python train.py --crop_scale_min=0.7 --horizontal_flip=true --fused_qkv=true --parallel_block=false --inner_norm=false --moe_every=2 --positions="rope" --lr=0.00081 --lr_schedule="linear" --weight_decay=0.3
Rows from block 7, named by matrix and row number. Each number is 500 + 40 x the weight over its row's rms, rounded and kept within 0 to 999. All counts start at 0. Numbers have three digits each. After the name is the row's rms in percent of the matrix's.
# fc2: shared expert down (model.blocks.7.mlp.shared.fc2.weight, 192x192), inputs 96-191
fc2.37 076:560514457560518520464492527491426508486501519487530494511428523526461573484521508484489555521450506485588502642426494496518537504483464496492475473548592514523551500490453531520504461502494509560445493520510403535455493533429459443473485480488484443461512477493478501508502445529454494469
fc2.38 097:512488492479520485551486491507427529510488525483530506520525486515596498485514500528482500535524496488435496618577510563443540488558458506424511525548578512517462513446543480520487524492492568524467536520437624507506540478521447521504515488532493497551491476506530509468517505484581438468
fc2.39 098:504501519516442503460530503491473499460523567499529491535457499434511489494567502616491470461474510486426532529506447464415480490452447490575509574527529502467520513471484425528488479484490523488441467534472517504462474571476553400510548488501462564496479492497498514544508528519486491481
fc2.40 086:531428478513525518483526492515564500463502474471492524453478531454529513482462466580471487417442504493448437502504505570458437502510459540558559504558419492478571516470470421496503485502482446533460492496467520538432533529451490471489494525494435510543575472517451547520536558535509469501
fc2.41 117:509512521519474504539490513505413634527494426509522516488559450531516501489487509532493505652533532471486505618488507572551543490524536488556494528568512508518493517564431539496493501496520521458503478484514418476556567564492568554502491484486535475584471490494504455451483538448469539483
fc2.42 103:520520480449475489508506516491487570530507502519526506476445470548454521502442506471513510479464510482394497481463504490452502498475463491467454463490404449459466510581501438480490453485492535386440498480464460464538463501513450513496442470508450451509452523524494428418465508393469521487
fc2.43 116:530521500448508495508561516504511500457491454476538496549518508592539524454511515523481492416507507527466474482482538488516459506510430511477429530539531526526584529527411420491494449488478415518549484554421495480508481457497501462499568509495440573468554467504467549520575455565603401521
fc2.44 088:528528483513524517519491468495543502475483457496529512528512558530439491523486478423505531493524488512506538510473509442511509510432520500529438554469496536544544457504467603481499528489497475464593577501536431495571435498435453538523490542507521551521526503525560510544462404601423571512
fc2.45 100:458513541557493504504481524501505429509527564496489506508488480514589493498513500558482507535519516505581485547616541491471531490464540512531498585609501460475512534515540609521492530534497528486399609540537473482582502449481479646467491519510542435501504497513456485492530463423551491486
fc2.46 093:481485491403503513509508508506470438467518486492497498511522453459470508507525517597490488503532519453473441453501478538544469495507529501541445496472481519513511503461514472499487529497485427560542454491544622535446577553541563566458573586500547570479512490505470462606608446463447449559
fc2.47 085:519478500417474505457500552492568510556497552525462510516538489516500505519440523444521457578517490527513471401447539541500508509510535502445506430426437410558567482495579488480510503479494552590422477482543501532519523470509589554463443421486547543396488524503514565501432524495434445480
fc2.48 104:566526496528515501502551471502460579478493442486542521525516483610421461490505497506489494410558496504638493439479505523556513503543529501544512523518516506509501502504468521496502497503492429607450552486520490490508519526506435560529540402493568536567527487519523499526538547411590468487
fc2.49 095:516507514503498499493561514510439501505510527489488501511600522549523509494491536511487521560512495482533492489532543595570575499516519504479527484529495478524500526479532558538501513513509470589405515505497405507531572466477501556483529439503475510443506493496466538543452520514523465473
fc2.50 116:501514500559518505494486516503519537483502466498481500496440532468508497495540507507500472443477494520526467400493499461404471493553493498628522537547510526424473470546505465513498482500499443444524486524499482517401560597521470469510484521499478494549523495505486480441466518527475569522
fc2.51 098:509469484471505501512489473495424461515485491498497491458538493465492483498614495548494530451458489515479538568452508506559535499475456507548435577536638512500516524472502503472501500506505521587428520529460499505499525516492410373517575440516537489544518488510585542547500457570508443506
fc2.52 089:495518496582485485519479486506536560500499547507485505464602532442509516511500508569519505507513481507501460450495450450574501495455487462492544483540510474478546490455455582498513483523496438600630493519506518552513468440479505504485531499486479542556500503477503455596483545476454602505
fc2.53 092:507433475531516502517504506497500572497488467497520503544515524419454504483427535514492459512509495523544493470457522560494484504435505525613467558548433519430552507458537557542504509484520476530506471464547393544530489537411527599531504505494570573487510483490481489490556440523390480552
fc2.54 093:515516491533503489508501488499585565539518562520498499548595477470403496518522485536520417554534489492551480440393509384568440504427447496565474531540535471507569486494539445480499526495493524511524525494479497548581489485502465510480528432484451521531495517506493491554548469427505461425
fc2.55 103:528476511531498497529509503499412576486502556486491505498514494529565495477521512515483452557504535508586515516512530563529544500516441519496557533551592508499525536470525461534512483506528577547378523527472514505465529505507506472514478416501534555488494477493497499537505554485566486486
fc2.56 096:518516519510474500507501487512509453518523561505464505515545473497554456503496513463500466522485528515473479485491485542432504502524546509479570516497477506478489502508500504526506509479498558529436520447536582513497532501518527580480391467496456414410475508492477512487448464454522345471
fc2.57 117:506504507517497495546497547499481562538513557496497504520541501433484515494569486567502491537477512535564471495445491520496479491629413502584460582559554532493483518507588397511496525500492546531518449502414585542460549562540519412523491470482469446594498497512496464498487517457519447532
fc2.58 104:482526500511439501542531526510394591518536538496458509476634482529527488482520526593486516586501492488467494542518484565572533498566490483567438556518561485570462523449486448518502539494513544522464486512449547538477598628555557415465478479499524506535477480514488457574486499455503493490
fc2.59 097:503524493431517514480584522505502361463507446500458517489479482505456507513443546538501516481491494489469543486486520535596519491478539522544600421429431468509496522483471519491500473510523473549386469484529550522521509551543548483487577524503527515440473499514490463558525585531444608566
fc2.60 100:571519481518524503535521498494464448461496503491471502513553524609496483491521519475491494388496486481511513399465475462443460494486450510457596442522526514460548517491448435499496429509496384503570484524411503459538506468548472436503519513501461554560505504521430493458492578438544517525
fc2.61 098:511485523519472496506493522495508573446480494494491491464527508552522503506548462474492545485527500520454513412522433505416488510575470500537386524487523520493519483503496459519496534496500419473555451517519539493478495555496567520502442577532457518507519482492486498516484441537507452542
fc2.62 108:446505456490517498461509481500543414483501477505483494554434525471440473513404494458518512476521492541484461435472474440514505504484543504427543516494434511478537483533494573497514481502506443441517523479574405467523370386425487552496491503495506555441493514490484460559528517408500592519
fc2.63 079:531427509559564496469508504505454445497492495495491508538480469546505484478511503454494496466521468516659584530483465609517514503500468512478564507400477565447528530501523463504502460509494537507434519474490537559504454501516535552546504508494549416438504498512485526465479536536468504515
fc2.64 099:506494480450509527526521545502484513444494528491478512529514562469475516514511516566495543476554505491444511482493474441555490503453528506590460541539540547472489478530517541482500494491524463499570501497484538505530559568542500546526533607517531516620513492484483468485521395526463575544
fc2.65 079:445479469514512509487457531504409533459509459503520493488469475508464498500488494498493508457463538504510485518531511600462533501637579499456524545543451567479469498476488533539500498512506448575547503492545528524488524523530471557511417528483564533475506504509522506497437545433587416513
fc2.66 100:566455519502491496469481496493520402507499547503498494546482525451537490495497503419498462532469508487461460573476499514538460494465500508463488551410490529487555484472558474491492516498466620523469501419502533496499494457517438570456499559507492423528490499498485494515545431506434459500
fc2.67 092:480526511466451485524498483502541632471516487487553499541427494405422528471518505518494496400529474516479529402431515483545498497580446490518531506487520494533424515454477499498512441501489496521513505518437447534491493541466497383526510458500516492491509484499506481521516528476453579460
fc2.68 086:508461489433524483516501455495537561464494510503549491528544483538520475477506519545507446514494456492598534485559549608475556498492478496520630482530444560530566549452490515475500452513495491554505457493457400440539525448430578538545568461498556508446509504500514532511516511551535547500
fc2.69 091:535538508505479505522470493507455638543498538492585493461476478474514544478495502487483516516515521495476546480554526531499525501469514482440408519514522457548404517525519537503509497489510601524439507504471510500561507477526511484535501483504526548505456476495546511476544427524532462502
fc2.70 113:478488501469466495485452502494511501480506449521484502430491508430490467525494500484516462512447471503542512479430475371503482500478527483519583499527454471451521444538479540499499508485474440420461459497536457485428532524469415508473447538509456413497485518509489524519416538601523452498
fc2.71 104:508522512562484506543520489501495495488537510481539505526499479528493498463567489485478529455470511510469497522468506578472483497599502508543454530415571545516490565562524464508496495489505542541497538515444611474561537583526554476542455556508463412547509470505498512434477482507517425514
fc2.72 107:511487446525495503470447505494479426494523442501519510474458464431499502501478476474503416638469490480544502580521493531470485509464505491467570478496449506469492478504494508476497497492496521494464478434515463489464474451467458511522453432483543375487464507488524448508502585453437530464
fc2.73 104:470499501424482506537481520497433520497491489505528502512495473411489509520527506497509520510488459464392534515514456454464531495537414489517539546484493509495421489482492430490498505511515566443493442484426433424446479552431605370511487468505536476555487509493521491525493506524445568531
fc2.74 109:417515492561455493545487462482471571524511524515533492507516502470506489512531502524515481540498522468503505498483544491518470494485501487523350486526555464549501474459525450515502503494546548493442506513491473512492493477539446489506488396490476564456474511479535469554532453391524545437
fc2.75 097:456526514491492507453472534507486502559517520503498500458542482468500509496475509500493477624534502495587520516491482474516528493522571481562473516415501446528484491462566531531513554519487523525380504511507435577524550589440477480509547429496519533481482487505504520523470515479396452470
fc2.76 097:502498517492455499497516471498506509482467413499486509511477480548517447501511493624508469422443523461505536449520510515470458503468571502592523463658507483436503526426465439518494522515507402488521488517513590444525575450543468500531502432478505606480500501497483473491538554444592513524
fc2.77 106:514493457505521492403534489494538477425497509482512500563426508545591502493505475522493537449527491496507480504561537440505488507468509489520515452520454483475496465477481481474506478478468444416441469491497497470453542457509505494499438443504352479462518497499531551502498532575593433475
fc2.78 104:515475495572473495509382464478532546503493538492508486500547473527528468483600487475491505605540487487482554569563527533515530491460497492537529569600582477502502514514522510469491445486503594477550534491497466499555512536497587499538507484494543500566457498494533518487485538451558582454
fc2.79 110:482484472539458486507485460499463487487521526511480501501520502563501504492526465453519501521506506500534526498480525556465483509490459488423476375344507491506443533507447421482492515505470484445580508478434534503557475518475577486495471581513396459437464515486465465450528479490409500523
fc2.80 095:466519541523491501457485516505419429534490576522500482510433494459505502517466480501512462557520504480441485525455477517435467490519553508427481386462491434460512492485544512494498500499483553506345516487558559486504483488526519522475429472495449403479467522503488484468499526460428535435
fc2.81 091:465498463460543498483525478476475485452496520469530503519466508552484556473417518511481555417518487500607446448507508519578488503501431506402501424475528535532479500523511419488497422471493519549541508530419468517494510470535461414494552493486608563486491482490537522496514496518544608526
fc2.82 112:486511511489510498510442510508506421553471498525464488465493488495463470536478493464520509402493499523503488434495506433429451502512492523388519482527474508464501472496542455502501509490492454554534489514474526507457426430541421478495499499517478530510504527500497502466535540454518355551
fc2.83 087:494490479597556495487447460503436498502492414516515478498493529494541481528445499482527500449472498498585448413558521494456474496437557495570456506485411542426493483482459529517510479492498414463538528480513520504494465490528466524514452551506437509501478532468518486435504485462444615524
fc2.84 082:559457517515571509530429481494513513431512449477527522466529498486465524466485493446490496484508496464424477499463487528519480505494534509409512521495513572501532532523433537493501434506522454565631539479541601472555457496534480552493498568503537428486522480509499506524515473520481498500
fc2.85 102:512546533569487485479443536505548603579487485529537496486502482472502556512487519492525472636449533484543449512476554501531491490562439469453443508576573494536488493491503423501505537488506524535467443550442492525487526500535465371497477412466488501479486529479505518483463548484554481453
fc2.86 109:482533515449474509495560506491514489500511472503493507553432525471407498508473535537504551443523511499492489409400435446523472501552488504544486384436502463520479494487478469516507482500510482481521486497481470482471498552496494444423514499501610574463492492504491448526504486455421692546
fc2.87 087:514541542510442486511482546503497526506477520528504477563506515539509529519458484402508513534539497499455529483502467432460494488546561511358507350488473450514524462444524563521505530518497453490481441483578462442435489406494460455517578489496434502460453511500466523462505485520524474455
fc2.88 094:483524517483488501484520522508582545476544494497497498528438452423431531496540535576488487510510493500503520554519479432515545496559474508572630566537517506544424459505513475507502543531483511546451454510521489510396586556483509457493528439499552519550534485489532561519519533551520432516
fc2.89 116:509483455602492482470510494496481505502494513507525497521466474445539507505479471507503463558468494526553505544555555532490536502572487509600529610520489534507510495476456446504499529501505472496391416511503501432438585533484554453560456439495418392474510501503563492516516532536515447505
fc2.90 091:566480549524547517457451502493426542511511546490540508440441497476482537495457497356493563508452497453485506509504465514541498498523502514410478471407514530474500476493561546541497482514490579501467468474505483548416544567489511503518441578503542372488513483512507516497488497585496539500
fc2.91 080:465488478409538500517503489492510532516497508485536506454393495503398541465501486458482510411431509518415495489399468581521497507543440503426425553433515533533511522526505504501487484508494532423484525541483579505483484476520480495504490443497486522427568478489510529563454507551537451474
fc2.92 119:521491487499522514478485522497531521485472414507516493472508517471474518506466494504513502500501500501555458563478526411501499496530508487596601546552420495479515448497479534497495484515487441476520390498539385510366520552443445462519548501493439514553513513505475512511488561526522502512
fc2.93 106:431513521475527483546485440498560565492519496505490503477567521511478478505527520493501492433524499498608493421453496442516499510509517475562409494462493483566463488509500528503494529496510489452519530513499460515484561521450449505512498444510525580509537504510504528538437436515540589482
fc2.94 081:466466474467549515507538483500474413487502396489510510474425487573455508487480497475500572429408537475541478551482492499587522504454506508492508466529521455533527486517517430505495436476525489442475478494504428507449420484466457457512436445495543565491526497499518519520484610504543550496
fc2.95 105:517484496522510504482454497502437563488494467512454496420511521566604478514493468517512543515534499490481450478568509579480471499502579489543467466530450485445516488523490552498496504511492444439492544500555482502536554534507519653468412564513451515532508515507509513481431459583534564509
fc2.96 100:493480489410487499483506491513429422475503525500494497501448496541496508499393482518484469448504530520445472523466495547480485499552576520562431507484386499494530495526505580497497520525482452528399507498564482488512556539454537646493499515507526526514540478501482493519505445472526431517
fc2.97 080:464474524527508500501531446490505475460501546508515504526519452507468495482532515523512501522421543496645486568394444555477505510490499478521450453453516505565568529496496473517501471518506568480478464463514523532521392552430540442533417497474551479447506505486510491541493474514457539507
fc2.98 102:497516501494529492530549533493543585507520570497537504516530517509522558491539493524495470529538519504510497459501515559578520503616426506491438535462570522559482562502547478514499541516506548569481501537450600554546506528517573466523570402497503487501484495502522536550481477590502493498
fc2.99 094:480523476369478492576527498492470575481534529503497498538508502533464517488531521568493468533547502510587528487441503507507528500528445490663452518509503507543504489547535422493494531502489504544491484477454484548448625600502513520524557520500554507583507490498481482537511437490454529529
fc2.100 134:429494536544498501508498517502573481510495450496499509527462501511442482511437466489497480465498507540541450490459457417486445498577490518467546511518442539492506457521486494506499528502498465438594472466503475492422475487492438457477503529484471512522524490509510454508556520385520454485
fc2.101 094:521571506537496490493587458486493487514484553499572506580462478560508532492478533441515430541532495465524496483448525512526485508443446490464498484436580502504491511464503403466514457493500575502413474484413473460515534403566514507479518412482570450442469514491501513522538532480532440467
fc2.102 096:483514527595488497533493487501466597549485482515498493550587506394515479506532502503518522500518514513552473433468455474423467491577515474539420530537554511536490476490532462515496515507499511460565450464473463493440514510494486420507515477500415506549464521474526441489499544433471441536
fc2.103 089:473469475489492484491505527489478492481514480505532508505497518550381481514401489390505490468471461529592522478460513602527551512515510522508455511396346518533526519523464541517487501485511446518447542465558495514534488437489521588512490479506513478401487505506518551546464514493459493472
fc2.104 086:491495504399456491476556474502496513512495485506484521500523490504450472489477534438498505475462488472485536497471493459575542498512489498526566531545452484502496484501450512500487504504517543503512499507552348488475601510452484485502452487500505434528488495536492512495454490513515502488
fc2.105 088:443497493475476487486620453513447402533497540503452506511476489623460437506534501545500508435531470492446507591472484585506542497461469527467502522464584481497465553517486468493496516506512576520433543523473570434511451482545570499489454457490539484528538491504518498491490499510557487497
fc2.106 081:535489455421518517538545441495496468428488446512522506499599496523400490494498502582521499398530496489497444433384496519493468507523499493460467463518470558497611525532438536469513427499501406560618460481465505478558436492462518515529528508502533493508515514504522468570461439519523456566
fc2.107 107:460484481471496489455491483508536387471519481514490490501456474498402522513519495441512532479484483509479500522446482434547504503417468499446459461402512494519509490480464480489509478488514447512577484477525526508463410495476492448463447513489520443360513516488480487585511479460435452506
fc2.108 091:517509443521491500502568483490484498499493430511482495530527464543513469515511514469500482439529488523446498391475529485435487496577566491609381516450553510502543514509496505503500507502512429449419502563547394449548558496482588534476465511500572498508526503513491507435483403518494428474
fc2.109 108:508543502467445508543538515502534468479510497495446488478531540493433514513495516612490488431488524518400435482474464473511476492543480498509483587597528468524495503534482570495507543502474399515539479567455533501442517498503463467457564508486572613556565491499505473567505518525552563538
fc2.110 105:543534508534476502568516513489417540529490524496500501476620506522554509489550508520491526554536504509605563509531551514499506504529506488544439449484545482547509499510520490494498512496516553538499569496513489525602546493500557562509530518502520573533441481493484501447527447532458561481
fc2.111 099:523480544570518488480495499494608481501481541492498499612487488519525499489475495498493493626492507519556493573495474483508520502473431514432605526565491493462542523478485505491501490498466537518535511498506495495525411441448497485495466548487478450459511505499477541488534559494564487475
fc2.112 091:519518478528529499487557502499475549510497509494484505553492460603545515488452491499490408488481491531610490495530597550458493496466518517574531464510461469451511511511556462515490502511475514531364455479511505521437557509510465576537467481496421486462501502491465529462497480490511431555
fc2.113 095:514498529450488490464493508500557488480520559496453511483532520494567514506574519493503575518573491515406493491575473500543503510503476510459591442472552476549504535494477521496494472512499502488503513532487551522544517487545538487433520511525530491466508500522446471529516533488538562514
fc2.114 094:506485525403532511500506525502516493506505455493524502529539517441549490489414508491492486521522505507516505468558535480531506504438538518488541533488391518510528478528508524487494492486506502544590600436541559510617435461522423647470614578519523525513489493507525472517528509441507514537
fc2.115 101:517517469436559504504510482489441524509544481497553490510494507464393510500470515464503507415510478491592506424419496486500493501563434485550464518449367515504443488595568431521492486484498498478570479453433433490490536549442506449549479502503522466542497509499501470501456471442437542526
fc2.116 102:513498547475545511498492472514513493478515495499556494480457484560507498484529506546499542479515548488440481519441455409562523496452481510562505573627567508515536494539503505494513466496496507547459522581507570509477549517553457467524503534487557579508548498497488576564480512508628499475
fc2.117 101:424479486566522491489465519507464485465478532514472494513453504536557512524489481464512553510526503514470452510556537527429471506459556518412482404468503487444488503497501559490500508499494431472456517486559527484579424446472529612492433545497430474420521514492501466457516492480490455506
fc2.118 121:544497522543518519513518480504481559463511533481515502547536518464569516469599498565484525569525533497439507543524510563495485498542511507628493557573593546523514531526524512515505489510499516521488479518464589534536657567539561504548510531508410507540491483494495490487550502520508485520
fc2.119 094:487483480512554508531496484500521494490499364479525513507522503502536466486505500551485486452499529517577508503597529511484526494459542510544497536603527500525511508551438558494493482502512441438497584506531425475563442519468410560522561514528522573537487484496529498508575495483576509537
fc2.120 102:505507501489462495486435506510564530506528479503476500530475505431543507511519484567511485461522490478446463430559517549479480505561501497554523508556449516460489510451543423493492546493477422575495508488463572499481617496515530549479542468515383482519499520503484463461535552450526393489
fc2.121 087:477456503457527501513482505487458481445516506487490498484434499536423534488460499527491565425524501514511456449440460454514521504587412512448421528543494505518522461527540443512504481528477439505558436510453472551393537530463471413496534533500536589531541490493503515585502422519551502542
fc2.122 106:506498463537481498489516540504442563488513519483502523489458512538497523503461497566479507540541467477381501585550486585570483502530478499503518503534518447549514517505488448485508475489520499528464573518423587520519552550567500515473506428488528583549506485499525545562496582540601545469
fc2.123 099:504512508448491521518494542501589532469506511474521518555455496494529527503541500543484530513530516507486486529600501415508531501467500511517586558600525532497490472516487570510500535493488482563584492495519546533527500522513482525521535578502515523565501471506476475514542452405529433497
fc2.124 097:520484484470501499457527526502539437497493442504474500551363501458517516503477522527500489514448516496471560526505496440476521502466488504572576443540468495484536451507448430484499464480500478419418417511500502504431572535551465420471447495498481526480476506511499494426500611480470532497
fc2.125 103:456474502508536513474462487499501492485504488495524507500488499510503501486512490462493498567441498495569512589489488456496533509439489476408442550449544556510515477490478581523512487505498593497550512473545445474507386467432469475508500509484514524461502491488526497549480418510415496483
fc2.126 090:493538520418507487500565497527582469550522442513482496470573507443404451506459508488498431518458468544608484444460507516565525488453544496525583496453395478510524503510543553490503545503495459528445494462547470503443492454466412544542582488498395454546502508501536512552519568542470404488
fc2.127 099:550532530453469517520476492494431550552507518504514502465518486433532489506528500500511548559529509451442489514547513522559509493547573511557533547562496469481447507495484549513491505509506595500403498507508414480514589487479493534486478453539567438497459498547521460493492520523513552505
fc2.128 105:518504510511493505525484501497449586485514507482500505442463498541554530481500498539486530575468514482464516609585476572508554504480435500432540499530502511532481498572453481482500491505511562470461499521465458486470500574475544449498532497504572521539501476503526506504484497567592626477
fc2.129 088:429523521465486478526481470499450370491529496530425495488469481491524492531509536447527489538514501462538525524520518524525535494434495479470487473470462449529482512503496496485481525492496500497434477493491352489573506464448585565464506480507572410479481525495495460478432495411462514492
fc2.130 109:489450494435555504488511454502579404477517411491527498500500513439444474491499496385504489423491483513513491436425527502535513509451554499521585543404472540473527508529476507483510447486500427485529573462549419511537454519474446571519492540503476410475531512513514529542463525468455502481
fc2.131 097:470481502533510493500478500493485512531512531509488500509538538523473524506473505515508474468492480527514486427541476607487531507475462510465312529438497502545504556468468471529487521490488494480582538504454579518513447507535542453512542530507520471469520509497509447543489420516503540543
fc2.132 086:477443441465507511482475492499504372502490518513477508490494518460546480538475506405526510499464480459429487443518489485499471500453555500434523517523449521426506472496527589476503503493489470437487479487557450448470511420486463525488410586506517400463509533501491525481470478556479477531
fc2.133 121:511513493457477506504514542490499459503497455501495510438513481535465525497483492443491484487500519500464511516500497407555472495466451511410558393429479464518485458539504466478495474490479496515511431511486532487418461503514491393485511536508468513507495488489487535462501518565528458518
fc2.134 243:513524531591514500523492515491576514546501571532506495525575496550569530530551497512533549534530519519514555498562560534516532493508565492590563556529552514501499512538555523487480550519510563506567515487556546533564536558560562527532494566510547507559466542514529501488484581507521528536
fc2.135 096:494509470480500507566541426509463488530483484519525496519620481443489465516589519475535545545508468478495526481544517532529509499540503485499494521469553556519466524436505477477499545519504435609565496514500528497521530462474548457539478484506533548570532525481543554476522503568517430525
fc2.136 080:526498517498486510533512541502435445497489567522428501569521504484515527536586497552520524585492529494402524484460517490482459503561444513572362554505585478508588503497514437477502512482507475464503523526433475512557515591495499469513536537523503573498520531517470489471437456475466452495
fc2.137 099:494485489466511514479593516507532418513509501502515508495483523542468479529457501480501481463430477475389460543529522547558482504363500520398511519395432500507501501489481557493508529504526486508466543484537533536487355524492496513496538527482518574450517514489522526612517477499445530488
fc2.138 096:484461491480489505488509509516453458482528540489542498483589500459465489472502499489487515500483481542558478556475474574559495496507497491482502521410461514501496553517513521521512475495489494558550573502508626514512465561528508502486577605492464489464499483496490487553509541432476518547
fc2.139 096:543521519491512483460488485489519520548539501502536506485493482468420535492452505469504478565491521470594509562462470505549526502486461496385493452418473441530506521490567457505488514493485589500406547465460501517563426467470432453481502365496551438490476501502522510535489589556525553463
fc2.140 085:499491487482446498525488525508469354523493504522427509459514473449418468522488486577511505550487467494504497513527467572541530498534540490495543486528445517510538519430506552483472527493516481524587479474532561540505491424533552512468510564496542372461490518511538449476485551468470424501
fc2.141 108:485487478544549519469531512493409450478504550484441498471489497568554488507488484520490577465582519505477491513547478546516501500491576525529469471482519489486521514496557573504502468501523541545400518483559567512504511505576539636468465515512518475463473494498487442473495459441530505479
fc2.142 105:501476481640551486485458458496449438538477502504488493458528498559541487508554489465516548474425497492571518491536536502518488500403491499476519469501572465477500514505485487517503491506509556470524533498489425483545472399485470418525448458506420500443485512505504494476466590449532470485
fc2.143 133:539531508586524503454431508504519473498498506504462497441451498557504539516514480450493559470517523521555455463560467441448452498432572499500431492488512496477476480533446633511497529499490447434510481527571450509484498466513459565467479600499524514447520505495458495485474367533555515517
fc2.144 088:524506515569514500504463553489544550525481493500507505526546552458472515491477499553497515510550504532502483583532495509489477491595499500594446579550421541490575502489497540497496489499506474579564529510510413485520506512463509580514595525511480530561484493514515489476516454521476529526
fc2.145 077:425447518525497501453454495492460504450510472500523492457521504449499496502400500497491474528491533503515450507446489505416474495600499499479420534471436498514550496477487508555505482500501470485485468481454449505507506549494548490465579474500479499449461487503476449493504452367381499492
fc2.146 090:466497510473474508472625528496481370439489468479429506517544511479502499499437525568484538496503513483464482571527434532533517498499507506472567444553508500520553519465453491513504469504505390531515462505524509507517499449461642546439480499508512447444487479492502488458560483540532472514
fc2.147 099:465499520472492488519505545512569518519487529506508491521496522435357542495439485536491431433458511562476511455393468469477454499511442504502451548483463490469489517570509541517511537479479506572643513514491551495481418511473480441503536550486529535473535496505485462504528491483454521517
fc2.148 093:512511536536467498495472552485509516502535567484512503504491490416468530499521485515483454549516503500431515441569477588535518497530443511462496549527534466544563534478486400506502469487495488559449506504427549538490510477613547455497565500515565442481464487485502463537531551385571488463
fc2.149 113:516498501447481489447524489508525501539510522502531495452453508516486513509475480418514488449458470512470495496472511412542469508485407500392560447432413498489499456484496401495511519524496513469478418484458511492376463415488529361501460431487482465504522516482491566534466556542518514483
fc2.150 103:509498460443523497492468499498565434517488494501524497544486477419525494497532482424505457528492496500494551549486551321445518498465491494447613439522547486486460454494492492477496463488463514496570475503516484467432478406519378413490504479517418439509484513496495526410542563509524433471
fc2.151 092:488524488462507507506510488497437498519496519524518481523439510503550451539530517447526502561543506481513494489526489488480543495428522502558444464497475535495465482491484510499508507498532546444423438476583427472489499468493518525527461524489526461452471525478526461492443375419388514523
fc2.152 109:457459474529533498472459459486516455500462546513457496556505515481512478536495479541522502511506499471508430505571548475469474501399441510483443489469478510513509506346486427496493550501490474462572541488504628558518413467506501548470541467515527479486505531515529441496572496450524612486
fc2.153 092:502510498534510484477404472489506535520492498508468475477442516565506496507471492515509497521483499475564552501521483482420494502480505484520406481484409471454539458449495481505512488466494477423406505511515422509490534449472501525492580451506519634420505518491497548500435419582519525494
fc2.154 086:521509484550484504485508492499481456536471528506471498475489509429585485520554483546517458469508478446436514526576509409482492503444468493556525475466567474468495465370489490481504507493499526562387467540446587496429491540541442399493534427507541470460486526509519500461506509536424583486
fc2.155 079:531493523520556504477508522479584561436527518467514513604407528439505535490452536471466486519537527546611447533491501443518509505575499518537515527449482510483458489540553499545503508487512514472489530489510516557569549519422537616490520460500475528530511466501502523488533457479484582478
fc2.156 098:462455496557481491510446506503571510504491453481465501534518508426572491488460477493494473570512488507574479467615518497472483499467505501487625540546447495441462493411467539510498521502492418497579489460517472501530496424460509598476497520512439432508467485492489471446610530474503470483
fc2.157 100:479518469549506484526473473494472496520527546505465494492489538523458467493516488445501477449509490551608542482439484569478485500535458498455460449428525541511494533573509493507482476488498548528521594490474554529569464546543464514510521530493479455533476503507487449483504481435405563507
fc2.158 100:490500478443466484457539492488475421494471558514455495540465522583503465515482525501515471452471484488456493479415540378408490512449455489511539393505501477511487450486547464476500515491488555460616466513516560428449541499504476474492401459484460573465532518510488493454431521523458570495
fc2.159 106:451463496446454496461494538491524512473462453500476497498417482475501520512380519451495490508460498517499487531476515465479507505513495505462616429533385471484448446491521538500484523503489499458528440504541428504391473516454428452512453506477508468468503491501480505397466549506491558454
fc2.160 088:548484490559489499508457501512539472503472496504513531502596519503533503522494479543510498483489503514462552480580572479574495506359495515467535557631459492490518484546479601444493467498512519527607559474515510457533474419515481581511532479520518516557535524507559516566556511541623493527
fc2.161 112:462516474422513493530482478499542600488494446503492506526477504478485501502471508435496456593511484527579523532471507540443550499525535499473549493502445477514477500543506590503504490502499504468539558425583399506515440496413468568532509466496561458545478496486504473463465541460436604529
fc2.162 112:557508496526586506539518471500448619508502492470543509511550488497489494455520521496474502512507500486555551480471503574461519512494524503608515531483533553484476536577510512502498482505527573515431557500505542466577519580485465598581464497517503497566543470493505530457476516583556517523
fc2.163 075:527470487526553517488485552499577487472510490465491520411416501453562498498456474495480501540462502498453533625559497473461545509434492522372601509527480475443468499580427586487519512516513458481480531499459576493520449464549462489486513502502582439517508495504485509466506573514543549512
fc2.164 099:469504536576518503517517518491540539517489512489510527523465493510526551491565483448484515536520541511527503526504520557502507506601509510510432555456590520538448547507536487531484517504505576538502550493533533504552502518474569503480438443496494374467497471515487507478482475497412367508
fc2.165 094:561523477452418497559465512488461421550500524500490498490563487429439501500515489573495438506485478463437575540514468426458460492499426464507516540584495477510495507477483464462491517489486560532573553534429513442550443475466451428527581525527506441579499506492491473458552483529514445498
fc2.166 106:477496516479454498523489534520562561541524500499499506559473476455531490476548499494488457535469528525455517612460465434495522497536479504474535594486565473511438494545504449505498525491465598510487502491477566492456469534500434404492548501501461460528495490503502500450510529468508370511
fc2.167 087:460473511450494516515470503503454535471505435506573505453498478497503490509480442509507506591454469485479535607540524589416512504501477504552499506493367516508492501536501491481494492518504539496597458439550463483420482576446542520558487576500479405481488504514548522524467567500435527512
fc2.168 103:492484526466482507541481472512509495506481410488494500494531505436588447484527487526507491467510487478383466437608471507442464503468512497456606561556506540447461528458435480491501455499490404504566548522480518481543440436516512472473551510504436595537512504518517502484556555464556416481
fc2.169 107:512491567510525507510554521505549564460497517464559510495518529478563511448609483494466542494491503488452488614507529502542496503501473502416544537542579501506489533527527528518502455510504557468553503511484504507513455518535484447530527570489400515493512457510500536512507506591553564483
fc2.170 088:448505531522502514504514509503536557508473538507482503527424496480539489518475484442500509519539506502478483451482452380520461491582497511496464481483531426488447445511520471522506496492478481482470482473507559541411527553552545399449431548499535477521462498511463527424484526460407497485
fc2.171 082:514534544487512516498492487507548482511510514473531497501521533413548497485567505443484554444555505522435492496522495392485487498477562490492577543486504575472417495516537619516507529532483515495550538522546519484553549417495503554466505570492451536542537488510490503456521479486488531500
fc2.172 089:522539508562489507549552501507426553531493527485503516479480483632492510494469512469481501518520525493560534508482461559495500506537502525498467444452511476551491513500488525538505524506521546496350525517457517471511476456491461544482473426499595588499505482498499514470496465468548496458
fc2.173 122:556504478538477500507499507498453458503459445506489495493533493479430506519455519537505519509492473482441507420489451473493494494444507481473447524581518485500531495431412498463504479512537414412580448515482370435480431384453497427469513468502512587513510506491530450560544488504541490509